{
  "arch": "conformer",
  "model": "sound classifier",
  "dataset": "synthesized solo parts of chorales (CocoChorales)",
  "train_examples": 39062,
  "gain_aug_db": 10,
  "noise_aug": 0.002,
  "n_mels": 80,
  "hop_length": 160,
  "input": "mfcc",
  "spec_augment": true,
  "win_length": 512,
  "targets": ["instrument"],
  "num_classes": 13,
  "norm": "rmsnorm",
  "hidden_act": "gelu",
  "mlp_ratio": 4,
  "head_dim": 32,
  "fused_qkv": true,
  "qk_norm": false,
  "inner_norm": false,
  "moe": "expert_choice",
  "num_experts": 16,
  "moe_every": 2,
  "expert_mlp_ratio": 0.5,
  "experts_per_token": 2,
  "shared_expert": false,
  "subsampling": 2,
  "layers": 6,
  "width": 160,
  "positions": "learned",
  "kernel_size": 9,
  "mixing": "cutmix",
  "loss": "cross_entropy",
  "residual_init": "none",
  "optimizer": "adamw",
  "learning_rate": 0.0017,
  "beta1": 0.9,
  "beta2": 0.95,
  "eps": 1e-08,
  "max_steps": 11400,
  "batch_size": 512,
  "epochs": 149.4,
  "lr_schedule": "poly",
  "final_lr_fraction": 0,
  "warmup_steps": 2280,
  "weight_decay": 0.0
}
Rows from block 3 of a small sound classifier, named by matrix and row number. Rows with one number within an expert belong to one neuron, the router's apart. Each number is 128 + 24 x the weight over its row's rms, rounded and kept within 0 to 255. All counts start at 0. After the name is the row's rms in percent of the matrix's.
Before each expert's rows are labels from the 100 clips, of 14848, where the router gives the expert most weight on average: "peak on" is the class under the peak. Only what is clearly more common there than usual is listed. The data: synthesized solo parts of chorales (CocoChorales).
# router: router (model.blocks.3.mlp.router.weight, 16x160), inputs 0-159
# up: expert up (model.blocks.3.mlp.up, 16x80x160), inputs 0-159
# down: expert down (model.blocks.3.mlp.down, 16x160x80, transposed), outputs 0-159

# expert 5
peak on: silence
router.5 087 [115 142 113  90 133 132 112 129 114 140 117 135 120 126 132 136 152 108 111 182 104 130 154 154 155 121  99 145 155  84 147 115 149 113 165 173  84 112 162 146  89 140 106 121 107 163  76 133  90 126 128 124 137 135 135 126 138 153 146 176 143 101 105 132 128 168 151 118 144 149 168 112 152 148 148 106 123 101 142  79 102 103 106 143 101 129  95 147 116 104 111 157 107 140 110 154 154 172 132  99 149 104 115 155 146 153 131 143 146 134 149 114 129  93  97 147 107 103 118  96 147 138 164 106 161 102 133 121 170 132  86 124 172 145 123 118 128 165 167 107 103 133 157 121  93 159 161 166 118 124 142 149 161  90 115 133 162 137  92  91]
up.15 088 [120 123 107 129 130 105 118 143 110 124 185 106 121 144 127 147  95 134  95 165 105 127 187 144  78 139 138 161 133 164 140 142 115 129 112 138 159 136  96 106 140 112 111 122 128  90 118 123 133 138 110 179 142 130  93 112 170 127 141 108 170 100 125 121 128 140 124 107 105 142 107 126 178 119  98 126 113 164 135 117 151 152 103 117 109 160 141 153 146 146 109 130  91 136 152 127  77 123 128 118 142 136 140 114 143 103 112 121 102 150  95 142 104 121 153  76 132 161 121 128 101 136 104 121 211  94  70  97 105 153 134 131  78 189 113 110 150 115 102 120 167 113 122 164 124 120  97 130 134 142 126 114 138 145 137  89 113 109 163 141]
down.15 089 [118 140 143 138 109 109 123 138 130 143 143 146 145 150 125  97 151 137 105  82 107  93 123 121 140 130 113 101 146 138 150 120 129 145 100  92 116 149 112 157 131 166 173  90 119  67 118 140 108  96 133 110 121 123 135 137 123 133 140 152 124 113 157 135  83  99 144 111 159 145 140 124 178 121  79  74 101 164 208  96  95 115 110  99  91  86 122 152 102 150  99 116  99 118 145 113 137 136 148  77 150 131 157  78  90 114 117 106 113 148 144 158 146 109 147 153 114 124 147  64 121  94 115 153 163 110 100 139 160 142 103 140  87 123 141 127 135 131 131 133 130 130 145 104  86 131 117 120 113 101 128 109 102 118 121 141 104 108 128 143]
up.16 100 [131 152  86 116 112 113 120 160 103 133 153 133 128 193 126 134 130 150 120 129 149 118 138 126  96 107 104 106 136 127 127 146 145 105 118  99 141 138 138 167 143 129 123 165 109 133 111 147 130 120 128  82 112 135 143 112 100 148 150 145  90 108 141 177 134 108 149 161  97 107 112 103 118  76  79 198 135 129 116 138 119 136 156 125 133 101 129 109 130 122 121 129  61 150 129 104 136 147 131  82  96 122 156 139  80 106 136 136 117 164 149 147 140 132 128 129 156 129 120 101 106 189 103 106 126  82  94 146 126 124 152 145 181 138 142 117 131 122 161 146 111 155 126 159 102 139  75 169 112 152  82 119 123 136 171 104 165 120 147 131]
down.16 098 [122 108 115 147  98 120 144 139 136 105 120 130 132 161  92 116 105 142 175 118 120 128 109 128 136 171 139 162 118 116 123 142 109 149 146 103 149  96  87 159 125 132 140 136  97 182 100 139  90 139 150 158 143 114  79 117 113  96 119  99 133 147 112 135  87 161 144 156 124 134 124 122 127 121 113 130 132 151  78 159 144 142 136  70  85  91 153 122 133 171 116 130 104 148 100 162  95 130 153 134 126 166 150 117  83 157 109 170  89 183 140 128 153 127  82 154 128  95  79 137 159 107 139 180 123 109 129 137 126 119 158 161 124 144 138 175 145 117 107 135 131 141  99 138 150  84 124 118 117 129 143  98 137 163 158 136 129 148 136 109]
up.17 086 [163 169  96 147 116 117 130 178 107 106 134 132 144 137  92 154 124 102 128 134 103 111 113 121 138  94 191 141 133 172 198 113  95 116 123  91 132 119  95 137 175 134 154  84 121 141 143 144 184 152 106 109 172 137 117 141 160 100 172  89 164 139 102 124 135 142 110 124 132 136 104 142 123 140 103 162 114 140 156 153 134 119 107 155 108 146 115 117 123 143 125 110  99 148 187 133  84 128 140 102 121  97 138 133 134 140 121 112 139 144 153 118 140 123 175 120  95 122 143 106 121 129 143 128  91 117 105 149 109 137 107 141 111  97 162 127 100  85 101 158 147 116 118 123 128 133  69 159 153 107 118  96  90 101 148 120 151 144 135 148]
down.17 088 [ 95  96 134 111 136 132  91 132 135 173  96 148 152 114 125 103 148 129 132 119 147 148 108 100 173  88 136 165 129 127 130 106 104 140 139 119 115 177 106 116 104 115 141  99  85  96 124 149 122 126 134 150 125  75  91 107 114 166 116 112  76 140 139 149 145  98 129 145 111 167 100 141 127 107 163 141 163 139 146 118 101 146 157 143  84 134 162 173 138 141 129 154 188  94  98 135 140 135 133 105 142 130 122 104  82 125 144 121 114  98 111 153 131 166 142 115 145 101 149 116 135 135 125 161 116 101 112  69 125 149 108 167 108 157 129 169 149 100 131 159  99  89 109 122 107 154 137 126 122 146 119 111 112 170 140 148 160 127  97 166]
up.18 102 [138 132 118 132 124 147 162 141 132 109 115 131  98 102  96  95 158 136 121 133 110 134  94  80  84  99 109 149  90 101 112 111 163 148 102 148 129 108 146 114 105 142 120 155 119 120 140 128 170 141  97 154 103 114 123 104  94 124 119  65 129 131 125  84 114 122 133 152 134 127  96 103 129 122 135 120 103 142 112 150 114 147 152 145 175 138 119 143 151 102 106 152 109 169 133 127 137 116 126 115 156 181 145 120 140 122 138 111 128  80 151 121 154 152 131 146 127 114 166 167 144 121 136 137  99 148 121 187  67 119 133 157 110  47 116 134 143  88 101 127 113 103 109 134 112 162 139  88 168  90 147 140 149 117 102 132  88 128 170 139]
down.18 112 [131 110 192 137 146 155 167 135 168  92 176  98 103 106  81 142 131 158 149 139 117 107 106 137  94 169 154 141 127 101 159 132 165 138 111 140 105 151 138 169  92 119  70  96 122 141 128 126 134 138 137 115 140 113 124 104 143 142 112 126 128 119 151 115 116 151 120 124 145 137  81 107 113 102  96  97 116 137 117 129 118 144 110 169 159 133 138 110 123 126 183 167 149 162 159 128  94 130 110 153 126 186 174 145 146 122 141 165 108 120 169 102 128 135 115 170 114  99  95 134 112 120 116 155  96 115 146 170 100  99 160 153 155 114 144 148 120 117 146 104 114 150 130 102 118 139 127 104  93 100 137 118 126 127  86 139 149 136  82 141]

# expert 11
peak on: silence
router.11 082 [122 119 129 103 108 141 128 157 116 171  96 140 132 145 106 149 126  97 121 150 145  86 107 124 117  96 166 151 142  82  82 110 104 160 141 137 118 151 166 168 134 146 107 121  91 135 150 109  97 114 109 147  90 121 167 119 147 138 122 112 169 155 109 130 103 104 147 119 180 118 163 111 114 168 113 145 117 174 159 145 119 119 103 149 119 142 102 141  98 124 114 105 175  96 163 115 162  96 168  94  81 140 101 119 127 126 121 138 120 139 123 151 137 130 136 153  93 163 110 149 126 143 136 153 111 167  98  93 124 150  88 127  86 149 138 145 104  90 129 164 156 138 138  84 126 113 127 138 125 138  98 179 133 117  92 150 142 141 163 122]
up.5 129 [162 124 129 132 157 116 141 147 146 139 142 122 134 145 103 103  86 154 103 120 122  85  92 132 138 169 214 134 156 127 127 143  85 138 107  92 146 162 103 143 114 117  89 115 116  96 178 119  91 121 132 135 118 120 111 130 158  74 104 120 134 164 120 102 107 134 131 143 138 121 137 145  85 145  80 130 127 139 153 110 112  96 101 120 108 136 147 132  89 160 149 147 168 140 148 118 102 141 137 112 134 114 122 143  93 118 137 104 118 126 129 123 126 140 123 148 109 123 134 118 145 103 132 153 126 130  73 136 150 124 110 153  92 134 169 147  97  71  78 181 126 124 117  96  93  89 144 131 141 110 110 141 113 164 177 134 139 152 155 154]
down.5 127 [108  99 160 125 143 176 125 125 119  91 184 174  94 104 147 107 167 132 167 137 127 130 168 113 144 115 127 124 133 113 107 136 158 103 115 134 132 134 108 138 117  92 136 133  96 145 132 117 129 128 120 171 114 147 129 156 130 148 126 189 144 100 125 113 120 127 112 100 141 163 147 127 114 146 139 142 118 115  90 112 169 126 154 124 136  74 118 123 106 109 129 126 164 123 157 138 147 113 127 144 127 127 132 131 126 157 121 146 146 112 124 107 153 158 135 174  99 129 126 101 160 119 133 134 145 160 164 118 158 114 148  76 188 121 124 103 177 125 140  98 112 183 174 110 138 122 140 155 172 169 130 181 187 148 117 103 153 126  98 139]
up.6 137 [108 162 152 121 111 172 113 114 125 107 108  94 113  99 132 122 178  95 143 129 121 129 129 121 144 157 115 108 157  67 119  77 171 148 151 135  94  99 139 107 130 124 120 157 111 145 146 164 156 136  92 153 103 123 145 124 141 141 139 122 127 125 175 152 117 158 102 144 121 142 113 163 118 120 148  68 154 123 125 141 154 152 120 151 161 122 126  99 136 124 101 121 113 102 123 167 144  79 139 103  61 140 139 148 176 115 169  91 101 116  98 132 161 130 102 147 163 119 134 112 141 140 149 160 111 130 145 147 154 113 109 105 174 116 127 118 138 123 151 138 162 128 107 104 176 169 124 100 134 112 120 178 113 144 114 165 108 109 140 126]
down.6 129 [132 119 147 104 151 116 158 146 172 104 122 158 125  79 100  99 129 158 142 127 123 111 126 110  99 161 157  72 102 113 112 135 169 137 136 131  99 168 145 165 121 109  81 130 127 123 154 117 124 152 121 134 155 124 121 102 119 128 124 152 116 135 121 132 131 173 106 117 147 189 134 147 119  76 111 126 128  72  80 135 132 146 143 177 127  82 130  96  88 135 154 151 101 124 126 128 110 147 104 123 123 207 133 105 120 115 138 109 124 132 148  81 158 130 110 144 131  85  88 112 139 131 129  98  92 131 165 145 134 122 129 159 151 117 139 144 128  91 136  98 159 130 136 110 133 160 130  91 146  98 155 141 176  98 111 140 143 134 133 108]
up.7 089 [124 118 136 156 147 128  58 153 132 124 151 156 155 115 140 151 113 102 123 104 118 159 149 135 116 132 126 103 112 174 146 136 150 152  96 100 141  86 160 116 171 111 120 145 119 101 133 149 165 110 146 156 133 119 140 143 112 121  94  86  78 132 126 154  90 150 169 139 128 104 138 155 134 143 123 117 110  89 161 135 137  89 127 104 107 109  91 121 107 138 181  84  94 128 115 103 131 115 158 125 124 105 111  97  98 145 165 108 127 154 124 128  91 131 151 129 135 104 157 149 112 116 120  94 133 104 141 143  90 127 158  78 156 125 108 187 123 144 101 143 102  75 143 129 146 154 141 120 108 152 151  96  92 109 128 103 118 135 167  98]
down.7 095 [140 140  71 120  89 142 194 152 182 180 105 116 146 113  97 155 123 126 139 124 133 133 132 121 161 156 138 117 148 101 106 153 147 110 135 132 126 103 140 140 141 162 115  90 139 124 133 126 133 137 139 124 134 131  93 145 107 158 138 101 196 114 148 105 148 118 119 130 132 156 118 122 172 135 126 112 137  79  93 123 126 136 152 158 143 136 154 111 144 114 102 138 152 115 121 105  77 138 136 156 119 168 136  86 140 153 115 124 116 127 126 153 123 139 121 139 106 115 127  98 120  92 111 134 155 140 106 117 204 146 159 187  67 109 171 151 140  88 136 138 182 107 133 108 127 131 142 158 168 123  89 129 121 147 129 146 129 114 124 124]
up.8 084 [111  88  99 151 124 106  87 124 127 108 146 129 128 133 163 105 124 147  92  75 140 135 117 149 112 138 145 134 130 133 169 147 100 125 114 167 123 125 120 146 128 122 151 119 144  69 142 156 134 114 157 119 151  99 126 135 101 128 144 103 165 141 127 159 103 148 110 161 137 100 109 118 123 152 133 134 125 125 168 126 127 104 103 145 130 131  69 164 144 146 119 168 112 133 100 132 106 126 120  72 155 139 139  75 119 125 133  91 152 150  94 156 123 107 126 109 117 136 129 128 154  91 118 139 180  38 160 145 104 127 147 117 107 128  82 149  91 175 119 127 111 110 157 130 119 142 116 122 150 137 168  82  94 121  80 110 125 128 146 147]
down.8 094 [125 137  88 116 133 113  99  99 169 120 134  81 141 140 172 129 125  91 123 118 112 102 131 179 122 105  94 172  58 122  91 115 132 117  86 157 140 122 122 114 127  99 130 138 122 165 136 111 123 119 118 126 106  79 130 144 135 142 135 104 137 153 109  93 171 157 121 109 187 169 128  86 103 103 168 130 108 126 113 151 136 149 115 105 133 149 130  91 120 119 129 158 124 133 108 101 155 157  84 129 131 172 119 110 136 100 106  91 141 113 165 129 120 125 151 140  90 126 119 139  95 118 153 119  94 143 145 112 123 131  96  94 154  81 150 158 150 121 152 118 140 118 106 131 141 150  99 102  68 127  92 108 120 142 139 120  96 148 137 101]

# expert 8
peak on: D#4
router.8 101 [107 153  87 137 159 167 102 110 135 139 137 132 139  84 162 118 114 165 129 118 129 110 127 161 155 152 118 104 118 133 140 156 115 139  83  91 118 139 124 127 167 116 104 111 105 125 102 110 163  74 131 101 141 120 145 114 114 135 123 128 117 126 141 163 107 125 145 127 142 149 147  96  97  78 123 172 173 127 123 122 153  93 129 163 126 129 160  92 119 144 110 135  70 113  92 165 168 173 128  89 115  79 124 158 139 140 144 146 166 134 160 117 117 125 103 112 148 165 143 118 102 137 102 112 110 113 109 169  78 100 142 130 127  89 137 161  85 137  98 106 130 124 130  79 146 126 121 166 136 110 105 101 128 133 111 115 167 113 159 120]
up.5 097 [115 102 122 131  92 167 149 124 111 131  78 126 119 130 154 120 107 127 134 134 138 104 142 138  91 178 148 109 129 127 117 129 140 142 118 176 130 163 100  77 102 122 118 165 153 169 125 133  79 160 107 121 134 113  94 149 125 123 185 160 102 148 148 134 128 160 134 129  95 152 107 141 135 165 138 117 103 152 144  95 120 140 130  96 120 145 120 161 129 120 115 153 158 144 139 136 110 124 115 159 116 136 119 111 144 134 129  81 124 154  85 148 142 122 151 122 116 106 108 108 170 126 157 109 114 128 112 137 201 114 100 103 157 158  69  99 121 121 132 137 152 131 155 120  92 180 144 163 107 145 147 159 104 163 119 131 135 123  71 173]
down.5 100 [131 130 128 138 117 147 110 106 142  89  94 121 114 123 163 160 116 163 116 113 109 161 113 154  98 188 145 130 122 123 154 109 146 178 139 116 132 126 150 146 153 128 144 104 110 181 138 156 110 133 139 105 118 111 124  89  89 113 130 151 145  90 176 136 112 135 107 118 101 107 122 129 114 125 135 180 136 102  69 119 124 145  93 135 122 178 108 126 136 138 114  74  86 153 103 122 106 139 122 103 113 124 142 184 138 119 132 155 137 160 123 120 162 185 109 144 126 100  82 154 101 118 122 137  94 134 118 159 113 105 143 135 182  98 129 154 125  93 110 118 120 178 132 132 135 115 102  92 153 126 125 135 106 140 137 161 104  81 116 147]
up.6 079 [120 140 173 143 149  82 147 131 129  95 152 136 135 159 100 144  87  93 118 145 120 130 123 119 114 145 168 171 142 140 127 107  91 142 157 167 128  70 137 165 129 143 137 144 137 144 147 138 122 127  89 137 151 104 106 168  87 123 109 108 115 175  85 121 131 144 118 103 103 131 103 144 102 121  96 112 136 168 166  96  94 106 128  87 171 149 113 156 128  90 131  73 135 151 151 107 119 101 131 122 119 166 116 116 172 154 124  93  93 125 130 139 136  96 158 114 140 110 122 136  98 121 104  92 116  98 104 146 142 141 142 117  98 168 122  67 147 126 156 136 126 121 122 156  94 185 135 120 149 150 121 150 106 127 103 139 114 125 119 123]
down.6 087 [178 134 114 134 142 137 107 146 113 172 157 158 161 105 119  99 122 149  96 137 104 142 114 136 136  92 150 143 121 155  99 171 160 124 118  77 121  70 168 101 139 159 110 107 126 140 168  78 162  93 108 139 135 169 146 117 109  87  70 108 137 105 135 150 143 158 170 139 158 165 150 118 171 129 154 156 167 140 160 144 126 111 139 148 121 127 139 139 132 104 140 132 139 126 154 148 118 162  95 115 104 132  88 163 120 126 141 126 132  90 114 132 133 112 131  87 151 139 166 109 126 148 120 111 119 153 116  88 120 145 115 142 141 125 137 188 145 151 171 108 115 111 131 136 135 113 107  95 128  99 109 102 139 109 146 100 121 151 167 119]
up.7 082 [135  89 136 163 101 120 141 140 104 121 110 155 106 153 105 184  88 100 163 154 112 127 122 100 113 130 167 141 124 128 150  94 130 116 164 165 134 116 104 141 114 156  99 145 157 149 162 162 136 115 120 144 110 137 129 109 134 126 130 156 128 153 120 146 148 130 129 114 121 161 126 151 188  91 146 128 156 109 118 164  80 124  89  75  99 159 144 175 107 126  84  76 125 118 115 124 138 107 122 142 126 148 132 100 153 133 103 121 129 180 117 149  90  96 121  97 106 138 131 154 138 103 182 103 127 133 162 127 150 127 109  99 137 149 102  90 125 134 121 188 158 111  94 153 109 131 130 101  90 140 125 171 110 133 113 128 102 125 119 116]
down.7 091 [149 145 104 107 121 104 130 115 133 112 115  75 144 109 117 160 101 183 127  82 134 104  94 126 111 133 172 159 142 144 138 182 162 126 119  92 144 132 146 142 135 109 157  83 133 156 107 120 100 143 107 127 113 130 107 147 115  88 172  98 145 135  94 120 101 132 151 137 124 127 127 157 152 132 142 140  85 131 124 132 131 147 163 115 117 109 132 136 100 147 169 163 105 172 115 159  99 158 121 122 138 101 132 174 116 102 116 146 137 158 104 107 158 181 122 139 112 124 130 170 114 116 100 125 140 125 114  94 169 106 125 144 143 101 114 129 107 163 153  96  99 164 144  56  80 109 104 132 124  92 152 114 148 109 111  96 120 124 139 124]
up.8 092 [ 86 137 106  91 119 137 100 119 161 105 181 131 104 115 121 170 129 128 130  93 125 133 106 106 155 158 129 156 142 152 161 147 144  94 104 136 127 105 158 135 130 168 146 151 127 119 124 135 136  98 138  74  85  96 158 112  94 123 174 111 115 146 136 140 126 133  74  86 109  97 142 113 103 125 113 133 148 120 135 163 127  99 127 156 125  75 131 104  86 120 145 106  99 125 119 114 145 148 125  91 100 109 149 149 106 102 144 122 143 134 151 112 126 147 100 131 129 120  82  94 117 137 119 134 134 113 124 121  90 104 119 138 119 119 134 143  99 117 106 147 116 153 120 112 142 105  30 132 152 112 164  64 118 100 105 136 101 116 135 164]
down.8 100 [116 126 143 141 144 133 141  86  93 162 112 130 114 129 135  79 133 169 105 129 125 156 107 169  74 148  88 121 123 128 122 145 149 111 167 129 159 110 118 117 135 111 111 107 111  94 105 145 162 122 113 100 139 125 133 153 171 145 111 140 124 106 156 128 165 138 139 144 141 112 148 179 110 156  99 125 143 150 158 103 107 173 150 153 119 114 109 104 102 125 180 126  84 118  97 179 161 129 165  91 139  98 153 136  76 127 142 146 153  98 114  87 130 120  78 141 133 166 123 127  99 125 126 161 157 154 128 100  73 130 108 137 136 114 153 164  93  84 168 130 122 131 138 112 133  82 112 143 141 132 104 110 152 115 113 129 139 121 118 119]

# expert 10
peak on: silence
router.10 079 [121 115 168 155 154 164 137 139 104 168  99 143  90  68 116 139 171 162 115 153 130  98  87 161 125 120 101 141 129 122 101 128 158 127 107 106 139 169 118  93 138 104  85 137 124  95 118 137 120 173 117  99 123 124 138 127 131 126 124 141 111 160 115 108  77 148 106  95 124 107 107 125 116 180 137  99 109 122 119 142  97 120  89 129 111 117 176 111  89 112 179  96 188 144 100 102 173 129 125 148 126 113 129 133 124 150 113 131 101 112  99 140 156 138  99 142 124  89  94 118 102 144 121 140 110 105 107  86 142 134 115 151 113 167 113 125 149 125 127 126 141 132 155 118 101 121 167 131 138 167  92 110  92 128 117 119 179 153 143 109]
up.5 073 [147 181 108 139 139 124 120 179 123 113 195 128 154 122 140 121 103 104 104  78 130 147 132 128 142 132 171 144 148 143 151 120 102  85 101 108 108  75 133 135 133 104 143  91 115 124 167 151 124 109 153 101 164 143 114 119  94 116 167 106 127 105 115 124 108 160 119  99  95 107  91  84 154  79 126 160 104 129 147 158 147 118  76 153 115 114 118 118 146  71 120 103 103 138 155 123 134 150 131  94 106 128 145 103 113 115 165 129 119 122 154 137 109 138 137 125 142 145 136  97 135 152 102 123 122  84 118 146 112 101 190 119 108 152 133 153  97 121 106 115 127 124 138 117 160 116  67 125 134 126 149 115 147 128 132 129 112 111 178 153]
down.5 088 [101 151  71 123 111 140 120 148 124 150 158 119 148 178 108 129  89 107 121 102 120 192 106 127 160 121 121 131 113 166 146  90 118 129 121 136 132 164 109 126 128 142 158 115 138 146 124 103 158 120 128 130 132 132 105 116 158 106 159 125  96 110 168 161 131 130 112 118 107  97 121  99  71 115 113 154 161 118 138 140 115 140 141 112 162 135 148 196 139 111 133  98 135 166 102  87 121 103 151 130 135  91 126 110  98 140 117 115 140 145 126 153 111  87 182 103 135 147 136 128 149 154  98  84 169 101 148 113 124 110 151  77 124 167 167 169 117 140 115 159 108  82 147 146 100 142 137 103  97 125 126 111 142 134  95 163 111 140 118 123]
up.6 102 [115 145 124 142 126  83  76 136 101 119 150 106 167 130 166 150 142 118 144 121 138  97 141 105 138 120 154 145 128 129 163 101 118 166 134  87 123 131 131 149 179 126 165 123 105 131 150 130 152  85 162 113 174 110 105  92 108 126 115 104 138 117 126 139 123 136 121 129  97 113 119 110 120  84 129 165 168  95 125 168 140 149 153 133 137 124 125 120  89 111 117 103  88 105 134 113  76 119 136  73 111 100 136 117 117 105 121 113  75 170 104 144  98 107 129 107 142 156 154 132 143 143 125 136 156 121  95 103  79 123 138 153 144 108 104 117 149 118 118 135 175 109 109 102 199 160  70 152 144 122 120 145 133 132  86 139 128 124 114 149]
down.6 099 [115 138 191 138 123 114 139  93 147  82  95 171 122 151 102 148 122 111 121 126 136 212 126 117 102 112 144 124 139 157 112 125 135 101 125 140 115 122  98 137 124 154  87 113 123 148 121 117 171 126 110 197 132  92 137 107  94 167 152 112 115 144 145 107 112 112 127 114 108 140 136 137 117 118 138 118  93  81 102 131 119 112 115 150 156 110 115 118 102 146  60 148 111 158 130 139 114 113  86 127 140 130 153 121 110 151 146 133 110 178 129  89 114 158 127 166 165 110 113 127 130 166 119  80 122 138 134 135 122 124 113 118 145 121 175  81  82 111 121 113 119  83 107 117 161 163 112 111 154  99 149 139 145 134 105 116 121  98 136 145]
up.7 091 [136  96 139 136 130 118  90 147 112 140 117 124 137 125  87 131 104 158 108  98 109 164 158 209 100 144 180 130 170 109 189 158 128 136  99 118 147 101 125 104 165 120  94  85 157 134 133 128 141  98 163  83 172 123 125 143 106  92 130 117 124 124 113 145 128 156 143 133 119 120 102 120  87 127 144 110 161 166 104 104 107 150 105 162 100 134 134 117 110 111 113 183 135 151 143 132 123 150 103 110 115 117 128 114 127  93 140 153  87 146  74 140  81 147 162  95 116 142 120 161 127 122 134 126 117 118 106 149 105 126 143 145 120 120 139 150 130 120  96 132 107 111 163 138 175 142  99  90 128 135 150 154 121  88 128 145 141 129 153  95]
down.7 098 [121 140 106 123 107 117 127 131 137 155 123 133 122 141 125 117  91 101 109 153 137  80 115 118 105 107 126 171 111 149 172 152  98 150 136  95  91 155 159 114 171 130 133 154  86 120  81 119  77 129 134 151  87 105 117 110 125 103 155 151 123 143 113 118 113 176 175 135 114 120 120  88 113 111 144 150 130 141 109  78 126 111 148 108 115 138 167 146 135 133 134  92 113 110 155 164 132 144 107 116 168 108  91 118 135 145 103  88 116  96 134 129 127  81 135 121 154 183 156 154 145 131 116 128 106  94 115 107 151 171 150  85 108 153 141 130 139 160 131 118 103 135 133 130 119 150  81 185  85 130 125 118 122 145 105 169 161 115 148 149]
up.8 100 [152 124 155 151  74 141 153 159 159 150 121 131 143  99 146  92 107 140  97 134  95  99 107 104 134 117 158 123 124 159  98 104 113 144 117  75 126 170 167 112 126 156 113 108 139 101 155 150 105 135 106 122 140  94 141 167 118 110 126 123 132 106 147 116 151 151 168 127  80 155 103  81 135 121 127 137 141 176 138  74 100 147  92 103  87 144 140 156 133 118 146 131 152 122 115 134 122 132 118 168 140  87 115 136 101 120 149 117 140 100 142  98 140 135 151 133  63  89 118 156 161 144 111 125 133 128 114 158 128 120  84 187 104 161 165 152  85 123 110 145 176 142 125 131 130 136 103 123 149 122 144 141  99 127 137 152 133 122 161 138]
down.8 108 [142 141 128 140 118 168  96 125  95 100 135 136 118  83 106  90 122 160 134 142 121 150 164 121 118 137 135 103 145  83 128 134 155  94 155 144  96 166  85 135 160 129  82 111 148 143  75  80  90 169 121 131 134 119 130 130 134 127 166 148  88 128 111 134 105 124  79 140 109 162 108 119 165 150 145 142  86 121 117 123 172  98  86 133  84 100 103 118 142 125 147 140 108  87 117 151 117 132 143 119 138 169 107 142  94 172  92 153 174 104 122 112 130 180  98 110 130 124 121 122 167  98 153 140 121 147 122 114 165 133 125 133 112 153 145 154 129 139 130 163 148 148 144 163 124  99 148 129 107 166 141 120 163  93 147 130 130 138 117 129]